{
  "horizontal_flip": true,
  "muon_scale": "match_rms_adamw",
  "momentum": 0.95,
  "adamw_lr_other_params": 0.00073,
  "weight_decay": 0.1
}
Rows from block 2 of the decoder of a small masked image model, named by matrix and row number. Rows with one number belong to one neuron. Each number is 128 + 32 x the weight over its row's rms, rounded and kept within 0 to 255. All counts start at 0. Numbers have three digits each.
After each neuron's rows are labels from the 100 images, of 14976, where the neuron reaches its highest value: "patch colour" is the nearest of a few named colours to the mean colour under the peak. Only what is clearly more common there than usual is listed. The data: microscope photos of single blood and bone marrow cells.
# fc1: MLP up (decoder.2.mlp.fc1.weight, 512x128), inputs 0-63
# fc2: MLP down (decoder.2.mlp.fc2.weight, 128x512, transposed), outputs 0-63

fc1.188:137156154079149128085088083067109138095174092157105101161143153128115148080146118066168172173122178119157152071108085109148131143117128103117157130164130116146139107137111085173146107125117054
fc2.188:101115069126121145118129193140101111078145069149193150099137154172163119156130086148078078118163143101105202093121172115117092102118136126126137134160115114064143071100077159110124134156128121
patch colour: purple

fc1.163:113137143125100133162124090115104164144127170156169125176096091139045132191121195116130127163162181087133168116166104101136189116120170119144131116162198149148134101198153066106118087148118162
fc2.163:135183101142094130121099189104138163096140113142160116148172131111086109103106105191160091129125089140034149096135163103126067132159059112100171137144124161131141081084068084117096141152159160
patch colour: blue

fc1.22:157137136106088086144138141124159155142125100122056071135127129120072142103179203135184172142092125173098119125121114097130172125064107104103165135152128102162152141155180123123154108114082118
fc2.22:083121071198105121146111151147119114086167120136131177130156089125081140214157139154156082138083154163125133115147148144101104115143151150118121105160102144113112094087141219154083108120147122
patch colour: purple

fc1.311:129139171142158151063107168102171191082149127154166144111146185141111114130103110124137123138136132208102066149088137122140107083097064194086165128099088153119153115073140106104165145150114168
fc2.311:110131145152124168096130198174153102178116118115159132120111135100099149115202113104110115173160129120087123110159121155110105182120107101157110105128043122122102085175134092135110101116120152
patch colour: blue; black

fc1.384:177097168125116178172093111096135136094157105125134080164093119110113137160066156064149140145121138143163123179150189077141108172128120136097181089142095126113081095148107123146201187147223128
fc2.384:059137063153131069094142189132145164101093131125157102173167121147138096052198122132142125089207115153113130069118084104143098107117139145184088087131120116100140192146180095150073143138166129
patch colour: grey

fc1.264:098171111103067073111155086175169128116076132072141041149088164160164108095116185138169088202130076135152113126119118097164116135102191142129126164125134187142144154088124091072109190126161105
fc2.264:101091151145149170140089225121064123156135114152133190107111089126083147130139080159097106138137167144049167173174116147132106173138129175127140070112102136152086128147144154151105101114113169
patch colour: purple

fc1.499:102131082156146092110192154135112130122091123139119061133150167165179096159176165133125167166147077119089130189139151108131056156140184115150097108052131183161139129104151124113109085164158095
fc2.499:109163156150113158155121182150109105152112144107105192101170131140139147091106074105114153140087154145139109147150078127102115243122148121139122100100078139192120087134098126091182155062177115
patch colour: blue

fc1.364:121151149111115116076118143102163116119097087145112134153196152073165146134126125125150142172130137163101079114119100094074117141200140139136127109116115077131108069101162148077138118125058157
fc2.364:118137099106133158163092127151153143139151134109155095133162106204141120112128108082065077135182090073119072139103177119133159102135149082160125135162094107147101097152156132117128101062182143
patch colour: blue

fc1.501:130135153115142130124102176115090084117106143159114151147150127172146117121146094108124159124117118187090090191072154131093138166125121179087163089110137106143123114123177089096083056125124081
fc2.501:108097146071138147162157179102128075084190162152111120117091123100082113105168157152147130165127071154105137182169187109155142160144106092124175149164116081100068158153089051086130189165075057
patch colour: purple

fc1.400:094143182112114170095077149153142132082133137122146095127139091114078076084143162097156108170123182131186115112150150059131087116053122110126143091165137052180157149126112091127161084107128142
fc2.400:110136060128116132106167104158139119167170097116117114078136148140114158118161128192106083138131076106149110161133144161163116094113104110106120127083103159119089125118102110104197122210183158
patch colour: black; blue

fc1.34:071089143128102098109130151091174118104096114112095111179135117081104203135141081129128082120142140137125096145111139110124119119102133092134094072132114146112160144101062188015118129147162087
fc2.34:110153079131123109117141157128120092100177147103125190141131200183126128140117136131112166096080092087135128106201155146101154149085066112110148154086120109167080088176156166148090130093192109
patch colour: white

fc1.361:099100140115149156134140148099120122111114119108138094153139063139091182106115156137042151150167129131095153126195128123179107110133115158109084077091147093155075115104162109120136079130175144
fc2.361:163125110195092069098128114125166113102135105124097089096117133161121172137143127096193157137093099166136152115182133108111112132132114146120151091154131152143096115134095133175138065138162119
patch colour: black; blue

fc1.374:100135165130152100118064191122182082127147134130154143069129192144108127141145144152117096068162139124097117178044129101121107122074161128111123144132095114081166113088130120144127146132111152
fc2.374:127144120167104173114173124154046100139103158124112112089118081114067116114207117159165156183113130158132190146159124158135042169091102121113158146136114107175147088159106144127193165060104104
patch colour: pink

fc1.476:136136109141117120100134098099185152125174152124083101148196204162187115081160100180157141108125108116126075146118158143170083121091154077096131127094094100075136147105186101107108096144104132
fc2.476:155168129082175099134106182083157148148106157133112134144118086155144107104124060111169188089090073146150135184189144147177148108148140114134183165091142152160145161070116172098125151097141116
patch colour: pink

fc1.94:148130103085143112101161132172189099167080124160097151164149168122083104145117163072067127112136141087136095129181180062090144092110150146055154070120166116124114067122177125113127124131122174
fc2.94:165189122139147115104118186134093086074143161124123124116108095118090160120198097146132029176122059104107109161097155073135159128138120138142118136229171092132081103149177079126060102148107123
patch colour: pink

fc1.195:151127106182144098123071070112159158115110089124145122118198084154176158144111121093081087141182136118104081105171137121118202140085119104139091146172113147138099106106142150129157134164115094
fc2.195:135139189145122144134122114094112128164099146160052132119121105066139182113109112199099134143108175158152143168112114156094105146152156124109140112129159105105095143154099117130119168127148132
patch colour: blue

fc1.162:142143161106119113108096150089047164096131153064108073154119126118148171162159071112134190145152109117125129136131108104155151106123166112164126139085117118146127083078062072180124116123150179
fc2.162:090108102131130109108155034113140097146187164065185083126079174117078163163169140094082154098102201133082099095131127083127109185098143106124143143104160112118152137125111122168177153084126122
patch colour: grey

fc1.352:131200067148156125056099093100147116170161135176194140115114152125086143136132103105171139129104171126137126153121118090165079125113126167093124093144105122121162139164113145116114180070154139
fc2.352:130118137130124174201179150105117118054084113106147112150122149140122064147182154117094068153154120125114139160115170170172158167123081102128132121178059133113070154074115092079149084160079119
patch colour: blue; black

fc1.457:168157110093087151136138179121150133129107098102111167113130167102130087112121135103070138116170102182096063194126137181157095159076092176112072151097125138147112156134168120096158110181136167
fc2.457:087111166095169108067118103128126109138135179144100065136168091205132158161159105170120149185149130094112115130119141111150142087119165132172176155132126096151140081153041072149067163198121098
patch colour: grey

fc1.161:111164142188147075096102108127138153114119099091090097144171145105113117168160092100155165167122153094136165156117108089122156197133163064176064146198165148156181076117080102084182147141135168
fc2.161:128138119094135141120121151131122124130137107123080137159124167126147175105160068209095151124087167182085140081093119102146122137097089118087147127097170134106076101144129140133138154082089183
patch colour: grey

fc1.438:099121155158169136111106161109133136127124140162114127139118115168083130153115119102143061109154197105168131157112099131105153089126167133106131087192153146173147071136151134127133132106104129
fc2.438:175169121097153152159118127127148107148120117165121087130118118196139132126108193174145088144151104109126146172098096134110096201129099114150156143081119090191122094145128114149132077078121181
patch colour: purple

fc1.449:169177153201150111120154134087099163099119115102130106109179117057145135112145098155082104147127133137078111185120147145102167137148093122082169101153101111125115071088082093146119144111109144
fc2.449:158114169090134124160161116147196115117170120086129148155092160139137162128172192100110128107096084117231152099081097136101153107111104161088082124073160119134119092160132164047083081101104172
patch colour: purple

fc1.285:080082155156104152123097106103158130105169168123124147135200166131168103098128097119105101156195092132132141117206089080114107124071030102123171137106078176150158156058113124141105123151134134
fc2.285:195133130073140072161171128116120142100119146132096084066139088207172162085104151137190140126113111137100147131076093134064161174118191096153092149147126119122133138118100160116116131077116134
patch colour: grey

fc1.314:127180076101128133150103147151164121144085118120151106179137118108060131136079197131129124099128132146152107149173100085148125230116109100181133146125100123145190096100127144170138073121129101
fc2.314:209164083096101086121118165071149129167145123161083167144119158146197134160129112131118106129061111102193121136116135179078198124108110170142147132070172136131124111097153166075135143162102129
patch colour: purple

fc1.422:179113152161150138089112094090195165134152102092090066145114152150084134148168129139124132105138126125187149118115158113114128115071119113168099132116106116161156107101155107080100067083167157
fc2.422:106079095100136049153157098135082151113165163147122096052174154163158145136060139143130062151144130088123147102145093139103188098079141144157056136098135119126145160097093190115143145140149137
patch colour: white

fc1.276:107124103155109149152098156114156158088151141117214142145084176108077104055185099114171116124101125125160173132134148074133135148078113098146104112133116145140142132178159132052129150125111157
fc2.276:136103085142110151144160136103087111127116072140123128132097195094161202150063134113096132173163105133107157152139188107135129109116102086071177089087127172134132129077135095106141140168159137
patch colour: black

fc1.207:071122153163118087083153109121113166163129079090122206166214151094110146099197115159119152143174152149085163087093080157116117122148160095193110128138110063084151128127133092096142129117134123
fc2.207:171136138084129104081088105166135135114104106171113104182104111157140140077158149063149104144174165101146071084113152102132101114139185205134137180105104172157079122092141144165091147145136169
patch colour: black

fc1.463:153123103144190125151108124101170131093179082101152144207122084109126156149133098161088124092183116110121146110153147096068126104124141089065119138140120168158114164148086123168123144141172119
fc2.463:117155187088127144096126155117109130128204107129125148105143111164149155155170141135080125123139105190130144128117090098100150131071136165068145153132078112118178055143060106102132151174137127
patch colour: purple

fc1.389:122149108174133107181155157160130174043109155115128117147114111104169088190082164096116170112168139142181148109147097093105122167108104099167107170164154141149204053173116098114056090141113145
fc2.389:164140107149116101098120106119133135164122135156150154128131170150084200085173099180130129144098060109134120142185129158109113084168067138116147068091192150110088115132111072189157106139177065
patch colour: black; blue

fc1.318:104185109156124105081124114055131149087100133127124086049097181095131147112163120129116145102156132112163080074177116123142081115152156197111117122122072151142166146107112134117104166102113138
fc2.318:131108141095141224202100079084091100123153092171136131113120081177184084145096142203124103101105140102160144125169091139061161098096101147158116146189119100146057113108123186117151130130100096
patch colour: white

fc1.39:135159172169065127121088148166214134124127068069093094139157130134160125132107135150117119123136145171159090146127115135100121089116083109161118087116117140157171121139120132080106107157068161
fc2.39:137125133095150128107100113104098143127133114172123181138143144218135127146166092114135099114154115081099122111156137129089107119121141087136201132149044130174110097142158144145150133094138108
patch colour: blue; purple

fc1.269:151091144135154103153082173076075165110123109040151064127104117116131136186185164126159126139145128187100206156130154087137139158161143106077142143121115132126088136102118162127106137178180109
fc2.269:129137158158139139106137061128150104096161083112141189159093090143175140135152131144128213101113147145140087136138080084035096123114116153193118120093131090148187067177145177164116133099067101
patch colour: grey

fc1.331:146113117098122123156133103105171133081120067122087168092104129110092178057103212158101144137105114166170121141096148128140135164088126118078110110072105127163065089178111125092165112144106163
fc2.331:149153092140102075136092119144154136112126136128194111185098183146168098138147097134116109116127140136123100140126073134101092111102200130131156146136118161181076156100141113204092102090120133
patch colour: blue

fc1.50:127174053121116099137202118123144173107164160116087100149113127123145116130152080143138134123053097134139107158121178127151123151156125106154116056095173105093072126152113120160097137093069165
fc2.50:174134151118145113160119167109153179167135096113082124104176092198123106106057209119130120099173207119123107098090104141096137161133131157155160136108139016125172105131139179122120166124136122
patch colour: pink

fc1.193:131128128077078060162160115074163121152133134114133160119057116098104154109172109087162122170097138157181104118121110072091072169146136084114153069168064161140152158170137132124114141085080166
fc2.193:088116051167037133109097123082122099157154091107124170137110094116126135155105142164084130121189069106141082073131104093163158093116146100172204164153122105098170127093111120095091159117132127
patch colour: black

fc1.328:122110107100100139107093108114072107085145128094122125093165133126119153111089144106065210078158118131127157174142165144126123141134160135168177083151141126118147125105160142123082061052118138
fc2.328:125182090158105185116165118156119168126108141128121134074047133136129123122188158139115092132106093108175064180138100138121136161110148116155145130111144057196135114117112065165155155153145095
patch colour: grey