Rows from block 5 of the encoder of a small masked image model, named by matrix and row number. Rows with one number belong to one neuron. Each number is 500 + 40 x the weight over its row's rms, rounded and kept within 0 to 999. All counts start at 0. Numbers have three digits each.
After each neuron's rows are labels from the 100 images, of 14976, where the neuron reaches its highest value: "strongest on" is what is common among them. Only what is clearly more common there than usual is listed. The data: microscope photos of single blood and bone marrow cells. In brackets: how many of the 100.
# fc1: MLP up (encoder.blocks.5.mlp.fc1.weight, 1280x320), inputs 180-215
# fc2: MLP down (encoder.blocks.5.mlp.fc2.weight, 320x1280, transposed), outputs 180-215

fc1.286:539484509548534485537473522485512471538450469507535525529545504449435502508508542562481497447446461467476479
fc2.286:436536545524539539464458502489482483512506511499429349554422482497527474468558531441476500548523531558514454
strongest on: cell type: blast (31)

fc1.487:540495434506509529467510463490483536466487500524550524502505517474513507518565507528534461448489562540471518
fc2.487:485540508495500535488573579512543480486440498471472538530504536462508506476512451441485522530450544442478567
strongest on: cell type: segmented neutrophil (74); smear: peripheral blood (37)

fc1.383:471572503548440488426520488572507499455452485502477513544553507480482557561438515446515540511459486514584527
fc2.383:495548510469476530553517518549510516534444576475423524475456515460529510530498523515499542458511548478493494
strongest on: cell type: promyelocyte (27)

fc1.410:452493522545539502480428507495456538445422516449489547443547465471458525558475468488480531539486522489492477
fc2.410:500539542510530501449496528533522483542486379505481509559407454545530479463556536503512531454418497474501563
strongest on: smear: peripheral blood (36)

fc1.685:474528488517439567522486495470533461495494547579447438514503485505475570521489461503528463537505555506543456
fc2.685:476529523548508497525563496472488509457522529496540442581541494527565511508505569514459494424526470462501550
strongest on: cell type: segmented neutrophil (44)

fc1.115:454457496493535485551495505478419508448525472522453505491461450578512427531517504487499472498486493476537449
fc2.115:475506520503471489468487503547506466489503448499495498559578518479464467474508442503492474504482447453566491
strongest on: cell type: erythroblast (39)

fc1.736:475464609492531497484468479522490527452495545523506575490548464592453493550498524445530499530471442527528539
fc2.736:503535461475482433524465566480493509490501564522529532476526551498516469562480507542504528489500515521438512
strongest on: cell type: erythroblast (35)

fc1.325:495489509575606486519478468472510507540518478473500433516470428450410528541475504400482490515528557476493547
fc2.325:454499591439521472474552475509414513487408522518515530462506436557522486491492455519499476489497465503481541
strongest on: cell type: promyelocyte (31)

fc1.499:518546425500426516492537478520542471574522542436491495506498481536563470511479526524499523509550489474481485
fc2.499:443478556501544498467470518531487556425456478520476512408541530498532566549403473478476501532478541505458505
strongest on: smear: peripheral blood (46)

fc1.123:491453563495545510538447459507458458490534500509432537432437522494497440463468447427485539453494486464521490
fc2.123:508549567538473540576497517491447505477515517445561438482533439594549536458520552494443523502445497496467510
strongest on: cell type: promyelocyte (27)

fc1.737:535520568483479511490468469476495545577519482473540506510508521531460523525471518562502479468463580494537507
fc2.737:545469505514541462522533557545511398512525499465474434475494423493510487453511553563512415502509474465536516
strongest on: smear: peripheral blood (52)

fc1.352:442458453543540548530517507527539495469480458503479507512606523499465539486461419546444443547493486512475459
fc2.352:532492517487494583541458541481538492466500447493521487475513506540434468490615520468498524535578551472534491
strongest on: cell type: erythroblast (37)

fc1.262:439464555622508501522550484480520514475520497471496536500542551491450477543515403531593526434559459522488522
fc2.262:533512475432453472524481547606493531505480579489498464515474505528483540514510508514524496509503583462474440
strongest on: cell type: segmented neutrophil (75)

fc1.708:466494529478486512492535514443599430481509453507508453420478441433507475510528431569498467528517524538465516
fc2.708:453469542496481495561449491524430521509484574444405538528512497480527585443473489486492506532430485517530453
strongest on: smear: peripheral blood (52)

fc1.185:497476418501547531451543499435448473482509508522443484501505485526601479569524534603444449480470445562521482
fc2.185:505527537532553489514456483534566365556550512512391480554509463559423480460476486523528512499540449528466418
strongest on: cell type: blast (26)

fc1.762:574547479441529544498510464440536507508518466542537494493509498488544447504474540551476495391535491529502520
fc2.762:493434517549440506510572540525422508415506487511536495613575534460507507470573457491484473482469548488546445
strongest on: smear: peripheral blood (64)

fc1.587:458531423477543526528521479494498478556480479454526470395538561514512489499553483545434508409460513481550498
fc2.587:516511598492480493522372463462512460503502553530436466467462499498491597509470485435533497544470481497450473
strongest on: cell type: segmented neutrophil (41)

fc1.533:528517574524430485519578514485513435440546389416574506487496462411516581464473507428475544514486490533485477
fc2.533:448533461583498564500547513556458550585540419542496498502513507490439505457565534521520400481531529497494522
strongest on: cell type: segmented neutrophil (95); smear: peripheral blood (84)

fc1.237:512503469528483516550462458501456491433486513462464551516429478491525525539498449491485500441533525503522497
fc2.237:481537471508541484553585578559491441531547473465487547533554515539511513424563495525564500567564524473453444
strongest on: cell type: segmented neutrophil (53)

fc1.290:562510524483409510518506522521467615529542478538538555487557450560526440501513557453552524464528491502427577
fc2.290:456477532514543512486572400536503465427421494452478492552599542534503537513444502488468473506496534510530510
strongest on: smear: peripheral blood (99)

fc1.535:494538486475472465436465463464489483429527444431562466453528529499522550517489485517466520491475492503419463
fc2.535:509470518500511538571522495508453468525525551423470510454475444521396496465473515520517509525539454531490516
strongest on: cell type: segmented neutrophil (41)

fc1.170:483553557426497454535492503536501468510505479506513479573459474501536507509435478393497465529521538492521455
fc2.170:526452459519540534431507514490547559482520530422566501462555505524495498598492524565531519502454477485455559
strongest on: cell type: promyelocyte (38)

fc1.525:426511524454581454498443456525488462510487459458522488498561416582481452462516529490557437482439545462511484
fc2.525:537461447466531544513486482521516547484547489527471501559497520525538584578470365530527567500560511544533481
strongest on: cell type: promyelocyte (25)

fc1.341:498499495542589461509494516524482555486514509525509446531522475519501530556458486494580484493468529499523480
fc2.341:492469464440474428576478510566547479485578483486516520441516450461556442482506507549508438464491498530483529
strongest on: smear: peripheral blood (38)