config.yaml
encoder_arch: "vit"
model: "masked image model"
encoder_norm: "layernorm"
encoder_norm_position: "pre"
norm_pix_loss: false
decoder_layers: 6
init: "kaiming_normal"
residual_init: "none"
steps: 13600
batch_size: 128
epochs: 9.0
final_lr_fraction: 0
warmup_steps: 270
weight_decay: 0.1
adamw_weight_decay_other_params: 0.01
Rows from block 2 of the decoder of a small masked image model, named by matrix and row number. Rows with one number belong to one neuron. Each number is 50 + 15 x the weight over its row's rms, rounded and kept within 0 to 99. All counts start at 0.
After each neuron's rows are labels from the 100 images, of 14976, where the neuron reaches its highest value: "responds to" is what is common among them. Only what is clearly more common there than usual is listed. The data: microscope photos of single blood and bone marrow cells.
# fc1: MLP up (decoder.2.mlp.fc1.weight, 512x128), inputs 0-63
# fc2: MLP down (decoder.2.mlp.fc2.weight, 128x512, transposed), outputs 0-63

fc1.58:48 41 49 31 51 33 37 32 21 15 57 40 41 47 34 78 37 59 59 61 66 50 66 71 55 41 45 42 35 25 51 51 44 50 30 73 54 37 47 44 71 37 48 56 36 31 42 54 49 56 61 38 57 45 55 69 84 44 66 14 46 58 61 32
fc2.58:55 32 39 36 62 59 43 68 62 43 59 58 62 92 39 33 42 34 36 64 54 59 41 73 65 44 58 45 57 86 39 35 36 65 42 74 49 61 65 69 49 43 48 38 55 51 20 38 51 69 87 58 49 52 53 20 38 44 78 67 56 46 40 99
responds to: cell type: segmented neutrophil; cell type: artefact

fc1.266:66 57 37 80 48 47 32 42 29 50 52 57 37 67 61 38 27 52 59 43 68 59 62 69 28 52 45 38 40 73 60 38 49 48 31 18 58 76 43 39 73 24 47 44 34 26 30 29 49 47 44 41 30 66 56 48 63 40 40 45 48 66 57 59
fc2.266:48 40 51 37 69 50 84 41 54 52 71 48 52 58 62 75 49 43 49 44 42 60 30 33 56 67 05 46 64 60 43 70 18 63 68 39 53 48 37 39 64 60 48 60 55 82 72 63 55 41 76 61 63 49 51 37 66 54 53 46 42 39 64 79
responds to: smear: peripheral blood; cell type: lymphocyte

fc1.355:31 64 56 60 56 57 39 76 54 47 46 28 48 52 54 47 49 53 63 32 48 65 51 37 62 35 56 49 66 42 61 45 75 40 59 36 51 45 37 62 13 60 51 39 47 59 65 39 39 77 67 34 57 43 40 31 67 50 40 72 82 44 36 74
fc2.355:85 39 62 50 54 40 62 51 64 58 43 49 54 31 47 59 52 57 09 38 59 83 42 55 44 44 70 46 50 56 66 61 45 51 41 59 43 56 29 66 58 18 45 54 57 30 30 64 42 59 59 62 49 63 26 39 34 29 40 33 24 61 55 53
responds to: smear: peripheral blood; cell type: eosinophil

fc1.341:73 89 54 41 45 78 49 51 52 53 42 45 50 79 33 40 33 37 62 86 41 38 54 54 50 66 43 29 63 57 53 86 30 45 49 60 43 50 42 42 55 56 60 59 66 68 61 64 38 74 37 34 57 34 50 71 36 41 40 50 22 81 27 51
fc2.341:59 46 29 62 42 38 62 52 57 37 40 37 49 44 54 39 80 42 42 50 62 81 55 50 63 26 53 54 45 11 39 38 95 21 20 92 73 44 50 39 67 43 64 37 48 40 58 49 57 56 50 41 35 65 26 42 38 50 57 18 58 67 49 39
responds to: cell type: segmented neutrophil; smear: peripheral blood

fc1.310:60 50 41 47 40 78 92 63 41 44 22 47 44 70 24 40 35 44 54 51 63 40 69 48 79 57 58 39 29 48 30 59 66 41 37 36 68 32 54 27 50 63 55 60 52 35 68 73 41 29 58 51 71 75 60 49 47 59 50 51 44 84 50 54
fc2.310:56 64 49 61 39 35 45 48 44 58 72 32 59 57 64 55 54 48 54 62 29 60 32 41 50 44 76 60 47 62 47 52 70 27 35 26 45 60 81 33 66 62 36 36 71 34 70 36 74 30 48 41 61 49 43 30 38 55 52 48 76 47 67 44
responds to: cell type: segmented neutrophil

fc1.329:42 61 54 56 63 46 63 47 20 73 39 53 59 41 51 72 55 29 64 79 71 36 59 46 51 54 15 28 68 37 40 44 70 48 80 47 73 52 48 73 27 49 60 52 46 50 52 55 54 66 46 42 68 33 39 85 45 39 47 52 49 45 38 36
fc2.329:39 28 68 54 43 88 50 47 58 44 46 60 54 52 54 43 28 62 70 36 44 62 58 73 31 27 56 85 49 68 52 61 35 55 49 44 48 44 41 56 50 51 71 11 28 52 76 75 60 47 58 12 28 60 60 51 49 42 61 49 57 48 22 69
responds to: cell type: segmented neutrophil

fc1.447:57 55 90 60 49 44 51 39 31 44 62 48 72 58 58 72 41 41 60 65 54 37 63 70 53 54 31 52 23 91 55 37 64 44 44 53 61 52 55 50 59 48 42 21 68 56 64 66 56 44 54 58 52 46 18 45 49 42 61 18 62 48 56 31
fc2.447:51 57 15 56 22 25 44 38 41 41 26 48 35 49 56 13 40 34 22 43 67 64 36 67 62 54 40 52 57 35 44 57 43 13 51 31 37 68 33 57 65 47 36 55 35 42 57 40 40 56 65 29 46 49 66 35 57 64 36 57 74 74 45 73
responds to: cell type: promyelocyte

fc1.304:59 62 72 42 47 75 73 47 50 33 47 47 70 37 35 30 53 35 65 71 64 57 38 37 43 38 42 49 26 39 42 24 50 63 75 64 72 44 43 45 45 72 46 42 51 79 57 56 56 49 39 39 62 48 71 29 42 56 21 68 61 48 36 43
fc2.304:51 44 47 39 46 32 30 39 33 37 43 29 08 32 63 45 14 80 58 40 52 55 61 60 33 60 54 62 44 26 52 54 61 53 65 56 33 56 39 58 54 36 59 64 47 54 27 82 83 28 43 45 50 38 61 45 66 38 40 57 52 32 36 82
responds to: smear: peripheral blood

fc1.233:55 99 37 50 49 63 73 65 64 57 79 58 29 65 38 42 27 40 38 56 36 48 39 61 48 24 41 47 40 81 18 67 62 62 39 21 43 36 55 43 42 84 27 38 45 70 28 61 43 30 57 51 37 73 18 60 52 51 31 48 38 42 52 42
fc2.233:62 24 32 32 64 41 37 46 64 51 78 63 59 31 60 30 73 39 71 27 57 47 56 34 69 72 50 64 27 38 39 26 79 58 74 46 54 40 59 64 62 26 46 37 54 55 78 56 58 54 65 63 54 25 53 44 41 62 77 49 31 61 37 54
responds to: cell type: promyelocyte

fc1.9:47 71 48 38 56 64 30 68 26 48 34 33 55 46 65 38 67 88 45 42 56 55 50 77 50 47 58 59 63 36 62 56 42 52 42 38 25 75 39 26 63 22 46 51 15 74 61 43 63 54 41 54 45 54 33 40 64 51 46 59 11 42 25 39
fc2.9:83 52 35 28 39 38 46 62 54 69 83 57 68 46 39 36 71 24 40 74 67 54 66 76 63 66 29 59 51 50 55 55 43 31 53 59 38 52 66 70 38 28 17 44 59 36 56 23 29 38 18 65 60 46 63 14 49 45 48 36 59 55 81 58
responds to: smear: peripheral blood

fc1.396:55 41 62 61 67 57 24 36 55 44 73 78 37 58 31 96 46 27 33 68 57 15 43 56 34 86 13 65 55 63 65 44 48 49 46 29 79 58 52 47 36 53 16 50 72 66 57 72 41 43 26 31 47 30 34 67 46 50 26 54 46 34 50 38
fc2.396:62 78 34 56 31 51 79 45 65 22 34 33 49 28 66 30 71 49 18 43 46 70 36 61 59 74 43 58 36 42 75 46 25 44 42 48 25 39 55 46 58 62 34 74 59 17 47 52 73 46 44 69 48 27 22 73 57 60 70 55 38 52 65 73
responds to: cell type: promyelocyte

fc1.243:50 44 47 57 49 26 60 52 44 33 42 54 85 42 66 41 55 41 37 67 65 50 83 47 48 33 75 58 53 59 64 34 74 67 62 62 38 67 86 50 23 57 50 57 45 24 59 46 18 52 56 54 67 57 24 44 34 51 28 49 71 50 53 33
fc2.243:34 43 49 43 41 90 63 58 52 55 66 45 11 40 50 47 61 34 65 38 35 11 48 31 53 69 58 34 63 78 64 59 73 26 45 56 48 33 45 75 45 36 38 33 63 68 50 52 62 41 57 78 29 29 31 37 75 66 70 51 45 69 56 54
responds to: smear: peripheral blood

fc1.146:50 77 26 42 77 74 75 52 38 34 59 59 26 40 58 53 53 44 41 58 45 35 56 58 45 56 78 29 41 26 16 60 40 45 58 68 68 50 71 29 60 32 49 42 58 69 61 37 36 53 50 69 55 48 50 32 06 31 31 33 38 55 52 56
fc2.146:56 38 28 41 44 40 34 56 54 43 54 53 54 53 50 53 70 64 32 45 72 51 46 44 63 80 39 59 76 56 60 58 32 63 49 43 52 52 66 71 63 49 43 92 28 36 35 27 61 46 78 56 56 20 56 53 83 76 64 57 44 51 40 31
responds to: smear: peripheral blood

fc1.405:51 43 64 59 36 34 80 68 59 33 35 55 31 71 46 62 39 54 52 36 51 27 60 44 56 28 67 29 63 54 69 67 75 68 78 55 66 55 61 22 57 60 46 62 44 38 30 49 38 40 50 65 51 25 34 46 65 32 58 67 36 66 55 29
fc2.405:28 42 36 23 63 24 41 46 71 64 56 32 60 41 60 50 64 43 78 21 50 66 50 68 49 61 40 58 80 29 25 61 44 26 52 37 59 46 34 45 44 15 42 49 70 78 68 49 54 40 42 50 42 58 87 40 49 49 54 66 64 39 61 59
responds to: cell type: segmented neutrophil

fc1.503:51 33 41 30 70 56 32 67 57 33 59 36 27 57 41 20 51 51 45 46 11 65 65 49 57 94 42 51 48 42 44 64 31 47 58 64 41 34 54 39 33 63 25 50 74 33 42 73 60 65 44 69 40 66 63 42 30 56 55 43 47 62 57 57
fc2.503:53 60 32 50 53 44 60 45 61 40 63 52 50 99 36 64 49 45 58 65 70 48 45 39 54 48 58 85 54 46 55 47 69 60 37 73 80 44 44 54 47 59 66 30 28 32 34 57 56 66 39 70 51 40 31 35 50 39 12 14 61 44 39 41
responds to: cell type: segmented neutrophil; smear: peripheral blood

fc1.54:52 40 86 72 56 60 61 63 56 38 20 66 56 42 49 60 61 54 67 66 45 61 41 47 44 66 41 53 51 27 72 40 55 52 65 43 68 48 51 57 75 58 20 51 47 26 87 43 59 70 31 36 24 43 54 44 57 45 41 63 62 45 49 22
fc2.54:17 67 17 40 66 44 37 65 37 49 99 58 47 58 59 44 61 36 39 17 72 32 64 52 35 43 49 52 46 65 37 53 62 41 54 51 57 42 49 49 52 50 81 46 29 59 35 41 58 13 43 49 55 50 46 36 41 24 43 36 43 70 36 74
responds to: cell type: segmented neutrophil

fc1.258:39 50 17 42 55 72 47 64 22 32 57 41 34 47 48 42 55 53 69 40 37 49 69 45 65 80 82 35 57 51 51 42 54 37 66 61 51 79 49 80 42 32 71 51 44 24 46 56 69 69 36 41 45 60 54 75 68 24 38 64 84 26 55 34
fc2.258:61 44 59 54 56 50 42 35 31 60 47 73 33 56 49 58 63 37 70 86 34 88 44 50 81 46 27 45 34 65 48 49 62 81 44 39 41 16 41 29 43 69 43 53 47 58 40 38 33 24 60 48 58 57 49 25 56 58 51 23 42 54 23 73
responds to: cell type: promyelocyte

fc1.105:46 82 64 52 22 79 51 47 56 34 62 93 51 31 30 66 50 34 65 51 50 59 51 45 55 22 65 56 47 56 40 67 49 77 15 44 33 48 50 48 20 55 42 35 67 56 58 65 53 41 55 62 31 45 33 69 55 71 34 43 43 37 45 63
fc2.105:86 43 39 48 62 20 37 34 23 66 46 55 36 55 74 46 44 55 54 57 50 57 62 48 30 62 20 46 65 65 24 48 45 46 56 22 61 36 53 38 82 76 51 58 32 65 76 12 63 44 58 36 59 65 72 40 56 55 82 50 56 47 44 40
responds to: cell type: promyelocyte

fc1.29:86 53 50 87 27 47 54 36 31 49 57 27 41 43 48 45 43 51 39 69 62 63 41 43 43 43 67 44 31 68 70 54 51 48 61 55 52 57 43 39 53 30 80 52 39 55 45 56 76 68 49 34 39 51 51 61 67 49 41 39 54 30 41 51
fc2.29:15 27 42 38 52 47 56 61 13 47 28 50 61 63 59 46 46 42 69 55 54 49 57 68 56 54 46 47 30 46 58 36 33 27 55 47 31 35 39 61 70 45 39 24 48 49 58 57 43 16 50 39 48 64 35 25 65 61 47 39 67 45 43 50
responds to: cell type: segmented neutrophil; smear: peripheral blood

fc1.26:45 62 74 56 46 32 38 48 20 50 49 45 47 48 43 59 34 63 64 66 78 39 39 42 75 35 64 43 66 82 65 53 47 71 56 58 40 68 53 52 52 35 91 43 36 35 31 58 56 73 76 68 81 80 41 41 70 34 44 79 25 56 17 40
fc2.26:55 68 42 36 27 50 44 44 86 47 60 54 51 48 33 54 61 40 58 69 29 54 50 50 92 56 39 51 42 30 22 34 54 50 35 74 56 43 30 38 31 56 41 42 63 53 70 53 52 46 53 68 34 42 21 76 28 58 36 22 56 39 68 71
responds to: cell type: segmented neutrophil

fc1.344:33 45 36 39 42 51 44 57 32 44 54 59 66 44 51 37 59 32 57 34 59 55 83 72 54 91 69 39 43 52 84 31 63 47 69 33 43 59 48 68 45 44 49 44 63 16 78 45 49 63 56 46 57 36 21 81 66 23 48 45 78 63 27 45
fc2.344:73 41 55 50 64 53 60 28 24 44 55 48 36 67 58 13 35 53 62 56 28 53 35 53 54 63 35 23 29 67 31 63 81 27 85 48 58 33 75 77 57 59 39 43 51 55 66 25 63 22 55 46 35 65 31 45 78 63 44 61 41 41 74 52
responds to: cell type: promyelocyte